A small multi-label image tagger, trained from scratch.
Model: 8.21M parameters, 24-pixel images, num experts 16, patch size [2, 2], width 256.
Training: soap at rate 0.0027, 8300 steps, batches of 256.
Data: trained on regions of photos with short descriptions (Visual Genome), 101725 training examples, 20.9 epochs.
Rows from block 2, named by matrix and row number. Rows with one number belong to one attention dimension. Each number is 128 + 32 x the weight over its row's rms, rounded and kept within 0 to 255. All counts start at 0. Numbers have three digits each. After the name is the row's rms in percent of the matrix's.
# q: attention query (model.blocks.2.attn.q.weight, 256x256), inputs 64-127
# k: attention key (model.blocks.2.attn.k.weight, 256x256), inputs 64-127
q.23 100:124168088085113114081166121107104163161177123115125163163148117085178090177137120155163158125138155143129106118078122034136085155133164097118166095182131132074088093117169222127193101155167144
k.23 097:130134164172163120067110103170141126139135112112122151077150061159114201055149098104092114114072101079144111073151136088108158101151135100140154081119111116129129160109117090090131082134137153
q.24 102:102106087147107152107096117187155159154145101205068125166193149083076103113115044133109131160124148168130130088141097111186060119126156149109129121103081148144092146144145080093118193118134112
k.24 099:109118176125105141145125120117093086141118074170148158119102126145175151082121125052169144070148124135147078195084138122141095105205159144130157128119207072164119173119100163205157149086090174
q.25 101:111097100149140106115118141096143168117127093151143111161150097086109050129111199135147191140203136121058118133134143124180089094121129127115168071082105079163138130115076133066152118187136162
k.25 099:199092103107183137130092150158082117099122153169116105104123180107119181143164170137118158136084068092157113171129124177084089134129134146093083179122157177133116214106155144130116077085164124
q.26 090:112167150128148172150125134146189097123147119166151130151135122124117150191130091185079141111126155194062119167167086157158147129119130184123174168132111197114100099115151146104148157117152094
k.26 090:152140106187088118132133097095129150151127143177096090106123136086096089061103113129181093136147107109126058124102106100139114152122180230061168129133131181152143133125105154132135104140126081
q.27 104:189136143106141129101184139159049119117080195131124130094203120144191143123119061146140149127120108124128124115092105095065186153116136139169139117118105075095150137146140141200153183086144156
k.27 102:114129141147090160117114116098119137152113120139160183192084131147166105134181097127140083163156146151112140126095152101170060141150109122132124171135127149108136090144042157147137146179162153
q.28 107:129116140120093118123199079185155147152124110138148108094137120100062059165118110132101144091076129106124146144161161162088126133074137150195140160077097140078125157124105110135114162147124199
k.28 103:096119186138127115126155144100108161180096189110136189155098174132096096110109173163098094131149123142129160113122063113059155133093187138141080140138127134074123129127086104122095123136154132
q.29 105:168141171113168173120117137078142083162124092171174134094116153105163093111155105114140196046090124113160100124095096171092125116184220163105145117190120086088098099140123149150207164167136138
k.29 107:127133156152169157113142101137141169105136149191071089113092138066141120099187109145088114138172177102088167144165174127113160156077104128140102084155109125123114123116141114126057141183104144
q.30 096:169075116161139112161068098148134161089105120122083094185131105160109144121155166124125202151154109096153137121138091118118077159142094153091133122157121120094092165093152103110166157137154095
k.30 094:087111134134092128154085105198114109099148156134133114125175210085142118142111131075126153137156115122059082125126134132171110123138082134153159169129110083113176125159075171091187113104074067
q.31 101:172142146093140120119116123140142083120173138090141114101111050121103112072134102122162125142145101121143111110177150175210101122137104117181093102116151117126117100132120107125114063161115103
k.31 105:117142149148205173132143078066117127128212173074179139142167108153203092126142158170133140128130196127072156126148100075119086173122152188111141129119129138148102148123112131133062141096110120
q.32 098:164087089142143149162094151133077136062100134148108127103076167165184110113182105123170115113162088100151186170141183119169074185137117147134140204177153144150154078046154103167096156127154038
k.32 103:104170113137153114066147092132146083118188137112101127163143130091181075136087118122137125153095144114146136129127106191170146139137103150133149187131110096110126137171113154164141098114093108
q.33 094:152129198144088132103076104098136142142111112170128144125114205087095145115128129141135101099153130142150114170099139131145183099085143099093099124111118105156090199109145155118158106131131083
k.33 107:152124142099070186141123138110177121147147107122146133083099147145147133154054078174147135104132140075185169116160103093108176176123085135146159172124158068144128159118059122079098183097085127
q.34 103:188134181167083120121091128180154107142097093128083150134146137165101128130128130100124045059107187116161086130130097171083144126126143084143168099139106127133112100176174139145153130111154132
k.34 109:122095114132093155137125157129142141145138125130185165181168123147097149127111049168041176141095121177138098067146137129139125147146109117138089111141077098065103162136114055157154126110088104
q.35 083:130143102091103138159131132122096104112177129158187107109159190125104168090100083116083159126103126128084155130133086108076133086129149161134110161080137058097119154159150129146145127070095146
k.35 089:132122142113118096191080155101156143155109162077055134109148123136141191128101085141131127114157083077106110113107114132136105169135117134111158142169123138081143052147146077152108140097074158
q.36 097:090122112113110118110117151128149069098137076099131124079103115101121116141133128159107226142127160098120130101157118139187164087131155168104168123089143100142153141099102109096100203126079097
k.36 102:139105153125129177155160139164093174093130132112151123117134102114136130170121143179112111136195139070158118177157145108110092093081122113086140156111138189195136126218146130144132125103108143
q.37 105:091111138154070096145082101132151135142128142133161118105070121105127087148125181141121137170132128095108115149109093104125130129136157120134135104172150189098057047188113138073164172113059118
k.37 111:135143160124120098106157181141182102110090117100142142166132147129141140201151095131138144174107089176148094071175141140126156119159143151149107110128110114188146191116119108117116140168157137
q.38 115:117083105155116115122095100100107105151066151157092161177140111121134130115169149134102079066105121107133141137138131125067149145102091152169144102094132148126117119152161110127210088137106169
k.38 116:144173141070168141094191105149111152180164160197165112081130096183115139107150076148109168118072149143182129083150172130112104124118146075123128092158123074143069128094113134095123144123104101
q.39 110:151129051126076129169134146145086079151124128055156097094143192183090147047127127121131193146151143093141151176144166075135090089124204133098108064105076154117149205193160146108235069129155113
k.39 120:227096132144157095201131084142177135155144182123151130190140133181138095080136118183108100083057134130109130087083153139174115111213134131078127171160155115111083062080126166119127107081153124
q.40 099:139198154135121115130135117132093123185090121120083109132183131160142140092100125158111092089148144176154125120129081108139073043141151176080105134180175194151124128129117096124165177167161127
k.40 101:127085111094115139097166085108206120113078139126186168162143176116146122194132084064180131152107110070134133158106173103156124093108098059077128179150146182118156058122154148156104116204096134
q.41 103:064173165175131105118140169106128077156098093145168109120109115093073127172147111097148111125101134094132132081156109137188118095136171111191141140153086097157132167174153168104103120144103126
k.41 096:147113106115148110185118120166167120107142180120134126116087092132091147101119116159146177189116174140070100096139182102102116127102121127181130114130107176156073138149136145091091137092116113
q.42 096:186123208112117152145112147158088169145117124164109041106125160146120083111075116121132124111144179118143107151135069122113108123146153125155096114156141128163180141176145173125063138084091130
k.42 111:096125147168086123100102135119133093142092076134120100087150111184107133140090091149111135167101128116123098122092157133081179089118160093192155112152132102129148154106143090157130164126076124
q.43 104:160161126101109149109161159137139138110120133163126145119119086131150173154107170113175133156132150102135085142081087164167087098141169136120152065191077102091098101134085100134078141091177141
k.43 108:139185077153168164119109111098125098071138125097159090174111078104121135211077149147103143172183117146130158147114139140197087153136086198182153139166154186136093128095094147107166109177098147
q.44 102:113103137117112183175137092143117140120133052175187146095107084137132174124125195072222144133149177107126149080178140149109101083170161052120125099076145084091123170130117147094167176136146211
k.44 101:079147126155124173095094127131103148133138168147118119183122157117141117169157184188153127083158139141154126119144111112151128090164126139158112182114161135104135093145043141121095161115131110
q.45 103:135120106099133144162109153065149117149114164116141126097114154120116124095163124117098079097127113111055150086148147114115137124155196125163095140097157144190089126149184113155154137122160122
k.45 104:120146218106130100150210133195112122142109128164179082129123177170128138080163147181109126151074088163121151106123136134122129155113111130150140133123135104180146196119184083161134091076067102
q.46 092:129108115113167077085180152150183096090115154055128064157177063143155126121133128113142096146119101115098134162161122144151163156179125155175117127094099096132121100069070200103082107157103119
k.46 109:140126103145129150146142158148072169150165091141161141142121136086067088063150154125179148201149123116145155204146156074121113146111152137117096117056115167184157128104168175131172075141173125
q.47 098:142105075172107062149113157106084152143099106096136144135112171123128080151126171165183147110116177115158141134115161122211163105117176096089072097090116154131127107175072105138135192152164121
k.47 105:140136146125110096089129122163177125120114122108121094133196031095125071092109131169156131120064137135023114109124103142175099110126153157144193108174197091118137109096169133137139122113044145
q.48 108:141084109121114080124150077112163117099143159140148137133070094118154118109178174144113091127111197119098083065197122064145211141100173082135167134098158111165107145119100135141086084202123171
k.48 103:105190145109114139130156094134087174124173113151121146139144163111126149110132144148158169120162090146140157160114124114099080088127125130196145137152128148141165154074130178119149078059135095
q.49 109:145147168104097177138145112102156170054186124139151105084130106154241108128125170154108108145092112114092117127108146145077122115169095142099152114167138146115200141138198145179099136102088144
k.49 102:111139081158117131124156105147123105173125094085149152074146139175120132126116138087136091080139188188111181123093156168121125130146124167154123152136131110116117097161148103139124162136160123
q.50 112:117149113192076080131096143106214171103070173116149143121132191101146122172193182107122149138080103109094102159117133136194136128129092134156199161117143141118067120161193139136105157147109059
k.50 098:126133108154130173144129117105148162124196092108188163089121158102115155040173061151133155155199115082091096148151123120126129129103123137118094154145189105143127163149109093103111088120177144
q.51 108:130116154201098178109141121187164193186141187097108110152120100104096092119090104100111121127136123093169145113151074084121159149067115155125112133171153130098084104125128149137151183112146153
k.51 111:119089144109100109091180153176118127116086113138165117127134124159085150148118147129156152143073124154095056146082109133143142073077071114086122142133161113142146090124106122101175123096106140
q.52 103:120131097092120160108103142129119119109130136116115143111094191106150148127089125125109092119158111122098137111105162132096139142094139132098098126132109117077127132142084154144151143111153154
k.52 095:094162123062159153075176151122116058181097097059113118106146144119138157101107125118121160151126128100137116086156112118158197126143126112099180200097119060138105145117149106118113166183152117
q.53 109:157144106082127106115175096141126112149111049131120121086129127163164115127151127140113144121146063092121111099104139083088141140171131136080125164157100135136139133150105170138164116208228081
k.53 113:116139095070110165183123127114135144125101176091135154163116128156090111112142171135204172066138094125058148063174110123165114114177131133109139206114151132070115052129193145079086087104128162
q.54 092:086098110133141065194102145181155104089138184160101184142166238110113132137070123168109140176133122099126104151091130160153155122135160104091153151135179112131135137205075112112155138163103127
k.54 094:107126096165134159127116140178122131148106136144143106095150146178119123170158111127162093136124140170156105132169106184097202156172054126093173105141153183139124139118144167153143164116153171
q.55 097:161143097118186105195090149132093110103127176104077152129076180133155183129129044129083127143129092139124154185151149182098119166194155111133114144094080141162032116127100095129135147098058052
k.55 093:081131114086189101110132141076170142144136130140083104152115175108140115061135140135101081141088100139166134122181159126099103157098151165117147104126157087112160179065170177117136127126142109
q.56 089:137173125086187134149141182141130110123146100135151149121139167121079116112193115143128119153137066131104163125075115180088059096099176210155106187153143113119147090055140115146120094103097096
k.56 084:140126134100195134118109111118131116025109105156140101086122080095140139143129085098157099094168137124137139103124132088145130127106111148121150132110082086118144095164179073130082156141119102
q.57 108:141113083149139123130134089105172179093154103108163103148067114149117126142102137173153157098151084150110098163177181181097080101211117098186140143108089093091114086132117138144094076141118148
k.57 103:128120192109108155108157114092101062126094118130084156140120099122131145110150110143151154101156081116092161000105147136067175125126157163175092208125161115114157191134150126109129095107144145
q.58 101:083172138132183136092133099124137108111072091151105026112138106114157119071187101116123114166116060113129160161134121089150112107059104123159118129165072184134114081110121092160070123094115065
k.58 097:127104105127163123146157131055137148100115149098117131131133128052157091121099126098121122118100129128102118114145134077184110155127172123158107202146121149131103146136113149128136145137098125
q.59 088:194060134140062150119130092121074136114113161139123150180109104163192178168150185125154121098177145118094107095131085156121197097150108151116092079151106152129097156127124128186077103100108173
k.59 092:132119120168075118135098081124131072132169073162164134159155103108156152159083126113098148191152158116174119172086160155115139118106098136176159093147103133145158151191171137108183162181091131
q.60 103:144144137095103136161129113171071133145093132072072070081118166114127093136138159082154155109146180120154124114133146127164192113104150092127135057164111134124171182180104157085149103194099092
k.60 116:125114116184152086127121091152109078135161181135084126158111138189113107066126131219098137125121158113124150164134185125095127097146153120098098179106120135153114119054132164103099109131087150
q.61 096:152145156191131120077132145148115150110189142115152149149128159125182045126133132134132142139149131091133109091125071112103169106126145095159074227117121143096115129079090123186097149142160112
k.61 099:163104158125146150169122154118073095114107154175083072122108136172099138103108099122154133074121078038136095085145157149147134138089161158160158078059198144189103154121153145092117107086119109
q.62 097:143178125107194188132158101144151100114139150106083099156174100115055150162133076059161110140135107146174110093203114081123168186053216118145151134170174115165122107075107143110142107170132100
k.62 094:122140177127167136094099156118120169123152135145124138166130134142150122079130152143088160142110131158154110147195128101142065139133094080157186145067130054130150105132094111130145155079107128
q.63 100:175124114152131174160160151069123120191108146091142175174142167119096079167119142121211086095107137144100140082160097043162115173163162177151150132090141172100114121096164108099164117070144176
k.63 100:080127201124181116143152074149180048108128148129060103166128142119148139132179093126120131129131166112153115140126147160144123135116106121139162088152108062125112145146120107133167110132156099
q.64 106:110130127152114129204192173128174156131198165135174143079090104142129147094111136146160153185158179142127152084123126146158126191123135098166178112062095107101153139141121078080195148099128130
k.64 100:122167105112165199099091126138143113168135147152103139130188190135091148207142134116097128139117145086128136186164127133147130064191191132146054146161133090058124162106096141134090114127098100
q.65 090:074168153107101173082077101145108118155168069209146144150136173081154098124135109114143136080138193138088121134108071102093155073087137135143101106105117134087086095125125145106097108099088177
k.65 093:096211152125133116131182181135148151083115185097128154107126134160089124106122072117089147112109114141166106138123109158183125123069107078166138128110160095140116139039123142094096177117075150
q.66 099:101110138132135111172125116119093187181101089045112072185109101061073169129137158175126151117115124144126064158128133119168082098083161167111121081141134119129141163109150111135108128170186094
k.66 103:094130141131114131090108113159164093095173117144143136085110051237122137118107070057151059094110161117124185090131138151057148128191121115114130142139113136134098128137080108148097126088103201
q.67 091:132114105144132115154137142131126163135133185142106089117166158186069094113136151138129136124148191127164156171163155167086166153072106071134102143129133128153154102164117108161156135129198152
k.67 095:096149121146121116173113098111058121088090152143087136085097036132110134171130125105164063194095127060150077110141156131081200122129163123114149061110117135173153172120171110154196163116083197
q.68 096:080089151148166057104194099115162160117152106115084110094135165110064130134149133176131121133124125122146143080158090128141082130085085045177143130111114161119161164088052123079122112135185121
k.68 105:080083101171099121095094135090116083143094141108103142081127093152170160152117124121186049170135131086152158098119116082114195116150105093088101146107194097136174129177070130139122145173147114
q.69 096:137127122117166151167185119169134132174119091144114113127188157086123143141100105163156149198130154100132126161158125125155120122095128174143142088046102080119098147138097089146122112076117187
k.69 095:083124129137095084104125142169166166137148135096106151116051059128160102167086146138105151129084150199114093103105113184070119112167116145135162071084198117163125089061117073128106098148117122
q.70 101:199132160154116214105118101104114095114127180161147112139101120107104098153107140117100108120146113169158151085126145175092160096124103129160127093097117134137035130155152097111144172121104175
k.70 101:133121176058142081145135071173148164150114097062108200140152128136159158174128085147101157079158119164073163154119146116141098106204114154114133149158135102101139103142133145132106119091138134
q.71 105:171176137141153110141134177087148148135152184132172189133117128151123147122124120097230218142163155094082175109182135220126137149156095109163082117111133085124187133168105155129085165107188113
k.71 110:117118083099120121184121103115117119070153153134108107065210172143119157122120111108135118187144154120181110145131099064153159117135125109088150072151158158150177110083106153168172128174137141
q.72 106:119136114148100163174118166084154095179134094067120165152136131113132122134147112121098123131092151107112086153131101163115147122174202162174156178122112150148173071121124040119124112129150112
k.72 101:116134106079122166139125162182128113121127104137159126136076036122129139078099149161144168092096120187156107094117142153095164113153123219098169127110111147137077142108198129081132149097147151
q.73 092:085159137148131084180203119139124094071105158087174106118182124087131114080095151091050108145095127128166133139146116143130135126116114132127090159140105095159150131132108168122109119103155132
k.73 095:133149093072134162156126151097075113155085175170113130050118122158137144079191191207152094123123067156144128229150128117103164140062143174125150115133091159129175152150124146145125141109079150
q.74 104:148110078132094178118102142174142128164157106115137118104131168114100088195077118089080191133085191103126096156152093101083159122096123145230173161091137122159113115149117065112127098059154131
k.74 105:121142170175130135097090151054142157148068124104173122120128103170127140037107154117107137090172050147085111112109135100118192104177169141131121087090138058139112112125101143152098157121177127
q.75 114:161115141049149103085170085104182134147107123173107104175120094139132192153149174148143148175172123117100159130205140156131131139089160117107176089129114149150172127081112146181148133115095081
k.75 107:114101141144106085118126121157148081093134147103128130059162113147131126172134138161128142047103107105169118085105146098166052121167118101151196158087137159077105132108150098122048170064087152
q.76 095:155170163116061117132178083146189119180124087048165101126149068134181178140127123123084156089138084165162117164105079128123110129167152140138198176124171117206099128153160094142227156100142062
k.76 105:191151157139125137151103135086163150147126109124146106132146166120107113123106215099133137156144097106134153175122169108130167095183069098173119153140088082080092120143082138137052141093113120
q.77 107:097157086123196142173099079152175125206140171064100146116146169110091142126154070109149109125136112148097113113110141143150153138128140114075183113123166097146138135183111160113108162092139156
k.77 109:143157121161069126126187135091093084166139150126070152145114101137147113119107132144145116150150143094131184072133125185165147131104142099159127131066102159113140106115124102150089113184113135
q.78 108:086120108122091112148055095105096084085141169110153107125181156126122059143091140137091132104115118134039100063162120105105119138115148141103096089165175128114142097152132142127053150169150143
k.78 118:114154109103197085113159133061122164163178128145152139149163123122137161082172069135159168122158125127124163147105073180123107119090133143107136147113129160178110053167099117079079099132103113
q.79 090:118116190131090171116175162123147095122105116039169087098109117199078168082147082152080102117116134135111058142135127146105178162146094112124188120108126138129170131115075108111124183090128193
k.79 097:121122074119136139164130132021114085119120200073087132113144128152078095105133165137146131101135134117105165151133149090110142094100195110116138105159118146105151169129171161138142126103093127
q.80 102:101135097124108115180127087095198112103116171067164123223131090096126163136120157129124160139139134134169168146160078128119126106149129176110094131118118120116150129140105093121098078158146112
k.80 106:109138084100165119150120137083192107120100138141130128037148144111199132142113108110103124089151108092135093144124135123109097119118171130099132122164104138161127149153132142167171132100126158
q.81 106:062097111145088133167070108111114070148100111161101153130120138109126062106136125124122118072084127074093157094109170119101105128126125137148144153100155040163111105103127126090085136116120158
k.81 109:140107180114122148079146112133133110104147152132159116100097150146093133101167111143143154096149162101084150174173140127184100109133076056153087161091100180145161098162111132097101104093080100
q.82 096:125151159109127148115143158134123153162156114092119161111122151203121181163161056128125128129140052169163157120121109158151059111164120163110168094085155076120105134111123146210163120087170108
k.82 099:110118119124069117123070138135139165087146148085142121135164081108153097150114143162112155127151164099121144123161112101148166128150084151129131149139095133118158151167144152121134126106113147
q.83 100:140084177119158066160108098181137215105101123189094164135147162108138101188145126153137127160170132108129236151105118099162103171117133122086127134080113127137120116103183195087110165108109113
k.83 097:153138094183162168107152101078130159126132153132140155225138117149141142054116163161120121130150141137140129079143152090045048120149111081106056170188101170116120102156171121108124100127092117
q.84 106:111148127087109087134127146110140088166118154155126097128168111136133124116089120129110146147121113145146124118133131091029091142123090073127110103122128102176081123091103116135130154074099153
k.84 111:111154110152119113159107117087150124144130124079134081151101184088145046163139184110107096077148184050110101117131108081183169152067115101134119139160111089123167139151136125120096049120127092
q.85 110:106112128171139134190144104113109149155155100150155132170137095126117114126129156135147115160163146126057114110115143025197187140095126142088128108096059122114157132152098147145145121113159226
k.85 107:110141090124073127142136134133216098190128143149113127121145126097102173080128079126115153153140146095181121146160113123139068139103102120127119120177140136211155137100115114112149138132133133
q.86 098:166150153104142128060184046137107118133144156086065123121152142183148113047150100177110110097180151124197195144115039144150090100137104120100111106128152121118151139130131133141094156138117105
k.86 094:075132122151090107101185141089068136110129179175123099102138136060124141135152184156111111156148104086144067191127128078103117096125155164134121163113142168117173123073137137134155080161085128
q.87 105:130141126151076143123146128093090111121114122138096141155155115134161163067135137121161124136166141107080126140177180145177147170129165079116080135121087116159105166088076090102144118144116124
k.87 116:115161110105115165142122191168151145107131123082176090130111155146131081160119134191095175087088093067157102177085084158128167123063103196077128074092166180131132121126132111175114108108117124
q.88 087:120102173146168128119102135144058119158136120108190133088141166070063064176124128116139074115091140081070124126176114120116135108103132165116100111093096182151143087170098147129123139129143134
k.88 086:096111136158125094095088156094086160125156115190113144063143165136066158108175115157145098121168105237145149101133113144066118134155144095160146112108162091127106136094091083081093143151117083
q.89 103:110154074117198093131102135114181141122204132175115104197121107154136127078117135154145125099110143104129049128129102164154106131158094105154153101112174150021150138141152086139139077158154106
k.89 097:122054148149121147104111137144144094177166160145170196144114101114130125171104162148089134146167105112075097119120159169130156125114195114065092115124128158166149162117138186075158103125101101
q.90 105:113147178110247154117123122069097148123051151107169121183107110142133109074120092135133061105113125122123111162105137058114134155143122131112082070182143138195100082136138144174115091141122103
k.90 108:117091136164073145133100124129151128127102152154148104074106134148157137102160112110123163144148159153086127142069149162157178097120113120113157119166141177122156159106100168193142193079170124
q.91 098:172114182175085176144114128136119124208161061122157131136148081155128100101129085086160159159153120097124149142141131128153106124188105172106145076172134148157137120215108138139151198081098099
k.91 098:133115102158156135094110151154163144066093148098155120165185136100074119117061077079122179115090173177147118100104132137107103142122102126179137107125102083110078092113147104145125113100136118
q.92 098:097127111108085122156107178103145116153049145163157088179126071115150178157095154126136112132126135078086119169123154132090082160126149148143134096130102068201146135142117104107146141154111108
k.92 097:131108129120143090104082116153167165113199124141135106089161111101154142204144150172168171098120210134145138099164153127158133074173068124133132133134139142109100153124094125169104104091098132
q.93 105:138115076136176193188094119100118091074170194115149088140126125153117128118084116094112112145038126141030113148131146121157119126168149149096139109143141119088130047134133124143113109163166135
k.93 098:148149141114139066124115182148085128098088126150116167110149080116175122171124079136131151141132121142067084083090105171203053168112145158140132139146079047145104193137102138133120099111122149
q.94 113:119140176083146068168188102164175163141127116135111212168142104154107183130081066157145122159130130136145164158096147143125107118115168179139106130068045086139151093051160166133133128082158199
k.94 108:164111137113085177131074125107200123075124176119134086114092091151105112112123135136108108157212143089113142109149112097168098133175102125142157106192145134103162137124103102161128153146125137
q.95 104:137025085145146165165083114103130074156131151147096050108084158151104075110121125070129077113082184145095107155130120102159168095117103081109148117129116126173110120143121095136160162133140189
k.95 098:122109121167093126060099142094116111176114127132190171188127114080154135145184098076091133085158123138096062120106111134192109128106132132139054158141092063128155114110128166116139125109146111
q.96 090:160134136121172146058117099154086098085135147142116108180141139164168179152130135175184108098124156116127190157125143108101143147132129077101116087107093123072093133145117141087129127152168104
k.96 087:097137147105095163110117155084132135137138092155115114112069174105090052107161141161122119092176112088128117137147107172120080118131144128127173066187139078075077080150093178108118155161142199
q.97 091:169117131121130138104117181168106113165127096151151132113163116086090155154119095118160103148153094109136081123157142199041178153098212108160154142093150159136126165126132187124148189127111127
k.97 100:155140167156144173121115095117051128089181107150167123145131108122096167150134184118088159125159122137111113138167108190181117104148077141107140102147125154144158121134154119168058161169161154
q.98 091:100149084132105119171154160088133127167154148116062145124053107152196125126170101031130154120066114132129094100145125160149154197171089091142130117151152141114116184085094110125134160126176164
k.98 093:140130107199051118111153082138113158124150167217127128125110137157117108116136180105093064096137140118150093129170168165151117106115085074073139156109128095134109141104091093134122136075065186
q.99 094:113111132116088126142139140169103123088166117145119193193080064103124146121131122120156124130138137108056121097090129118157105106076113132170161127122162137155136123181100176171117139116147116
k.99 091:117112146114120176151111078156049157103135097144156124151132155112128135078182088127089125145135167093181144172118091120068135073135123105143125094135174155211154125129097142084130106176166177
q.100 091:194201172118184074105097146135145134161134116139134168127166136141145155136125151144069088139160105115128113098120051130111085124127125123136130083122115145099120138194167175108183093150150099
k.100 102:107079113118143137112068117123106085150091118106093091155132137134117107026140084097174131090174120186100119139081094109081156087145174125161128109135161106163085094149135129130138116085122159
q.101 098:125114143103016134088150045131130106121142200133046112107124126144160138184127150164122138139135174100127128135172181095181109146085177094102162159093071126101114159118124136126097149118178061
k.101 095:116118157182137086114117108158119185147122147087132131132100150098095157113145095138127107123184095150159166126155119154110135179146146123137170124107124137092064105123145101117184219154136160
q.102 101:102172143074103084142139142143152161071094086105162163119156111123160091148174160073158108140164129194103125114118126106194146112090131124128136131135129121150183113101094135100110134138069101
k.102 092:130114128169162102110124148110161194094114196143146106161103134118105101097134105185082125116132157135087107144095083091148135161120125168137103147134109157136112136116093155183133165115135139
q.103 108:132096166167113122104127111121109153097119094132166072142142075110123056094151128080075153130154052135103119136136140136123138080085126168143116181048106093101109111165122094151116082109102109
k.103 099:154140171142157128110114169104129114177124111121131151126126132094124120101182110125109134038172123096186146142169096123195181129095132207152151108114179145125121158180111177142168105128166144
q.104 093:145110153183133132070134116157101117173109080169177123036147096104210107089135161139195107135163115055110110241164114146124155165119195141103144105117158092148149126170122122113167161170100149
k.104 093:131104149178093054096097145143158118061151113132095152132120145092149110165201123132137163157163143091081133128138138088168121113156133133169132108078117149127145153116156152156162113147125170
q.105 097:164063152100134183068134132108105168108130114123137149087161087119154162199142120126072097154090143128129143147121095175117108188108203149111132138069087100118151137102137173122149128068141160
k.105 103:117094101171124135085163132135184115128150145152169111073119163161178166073074166150101143089144129144133107091191125127098161082108108124116127168087150146100120139112103157094100155114136136
q.106 089:141128182094111156090132132090104100142081179134142127116102162131122121081126134150112123169091117139161104136192070113102150073079095114087143166113143171173066086168134150116122153147159120
k.106 097:073156148109145156120115147152138084128109163119099145095103140151121128129130142167158174072108181112137124174104103115126102106151135132183190102136124162155140152076108127149075100046169085
q.107 100:129164109127100187149106171129200105118118167140093081200174166123078177113153097134149134108120122119115110086134148090185067067121145081060121167146126136112146152166092151100139124122094133
k.107 098:115154095095145118118115152127098160177129162149153171131159193116091100064107120143086105135149119095144152134132083150082063101166096105122131116119120124154064139114139171152112114096138122
q.108 115:118148116119118157147155118146115159095108133097109181189134116156130150119164065139134132124068111146155190122131114130065110128181111176044152120133116144110111132184180133150066150129099116
k.108 108:071059086129188090134128138119128150125195124099106170071195156095119139092121061050110109146112120166101089096097186119152123127170129113085144139135126119118161167119095213149139137118152164
q.109 102:151100102142186144122138158137098093105172120153142182158094107131125185142165176135185123117131115091108162165063119070088125141160107126179152143092161149196180117152086107127169164123069168
k.109 095:149118090143126143154121091138122076113094144137066189113141116122154091113092103145151122141085054109146128128146187054151145128133045124046088170105104186177162202109078151135113097110109145
q.110 092:075172102125156094093107075117104162141145212088131058126110144171164174103095133097113127172124155129137092114111123157167131167109115085141112103138123128134104110111146110133152116092094151
k.110 085:163094147126081096072118129108164089138109137128144144149135117124118095110115090170133185099163128137111113118126096175087129106148163061150150110178133092118095088150089058165182156024189173
q.111 106:154170141160153161161133116110062161114098125085124115179129121109179162121101123109088063168186138185184185098177100135092113187096175103140118125077117140149155194063171150101119081095111165
k.111 099:170133137093144103075133111099134157082156166160110141168142135151101082158123154113171125077164091136134072114115091147164124113117094105105152158155142088115086098107114138157101126082167137
q.112 106:124128124165185140087099100189133126115064148070120141130130173114126117137165090135106050124203078122142134098118084063075120108166151134104164108147079116094178136197121204134124163146117110
k.112 094:132161165122165114106061177069175087138063139111101153081150151097120148061138098135094101148142084151103125120107121133107167180120150076120063107166062127134132111124150122094103128158114071
q.113 099:137125151080171135088106084109135100190097107075168142143125161167092163092132138147122123118096146128125108152118182164137117113183129142052188107119094114112117124130177131133130143180178099
k.113 090:168149124096177150094197162097126102194147166139122130159193092152139155126119137091149180084152120168094159112182108142136080141094174138146135143169174111118103107119167105096168100157118108
q.114 093:106165107098101112159170117126101096144150103119142119123058115185142130174157143121209138123169087190122175103090119150121118132205105081091161146130140180096146155139129120123102130135097117
k.114 084:128108096130136105162114017104162113188092210133094109090133123119147131113071144167133129142155147128145116158097110127112119122195093122137116157179107100139132104137135106142173130147105126
q.115 096:146163104159171102139135161149138169124152110140232147158104149118107072128172199161052093138118138095153126091212147096106175117076157138089124116091105122146107146143112094138103199129166139
k.115 098:151112102127167101113151068145089163120124135175107101099111131160145135141130156136174148075108143117111119172166089165124156116133079177125152143135119159054143124159121114113124124030091131
q.116 101:157140132135135117151116138175106149174114091101136158091099155096067088169077164125069088147148119207064128104123105096122128146075184123121152157146094090074151109056092158181116108123168113
k.116 097:161090123152191122105149089078136157122066142154190101158101135121116153039161133113152108092174098110098124144152103159132145108091127078142113117119129182093171069161164127153103133097130112
q.117 094:162149145127113170123071108134161108124163199142123129183145200040165154144174134157160105145153121123101146129057108126136044127127129153078100111127130141124094106085202161129066106120136144
k.117 094:167132175097131135113161081098127144156150108136135158101110079144111105126120133162141124154113163082142149076074142194082123153184104151092122140075094094084105173147141095107125151117128122
q.118 100:144121144104133156153116245128106115111097134161139178153092157181084158137122165095139139112112173147119166183152084090123180165109118124184189096164152165187158115107147120118133176094140188
k.118 102:124155162104132129165093089124121100129155134156079151095132185106134125085102134147157104148096132127146164145159170129204123133127087174121146089194127139127170099102095104101147109143097097
q.119 094:118125138106138134145103104111147088131086128104108147142061135098119147142139097162171160147098112157203155156170158116085191126148080136129169104184155209105149147081190163096104136127068097
k.119 096:074127167149181151060104163099155133106152096107136160180123120118128093208119071146123117120112118102153172157094107147171094107138176111120103112136102077142132146142080119135110147141145143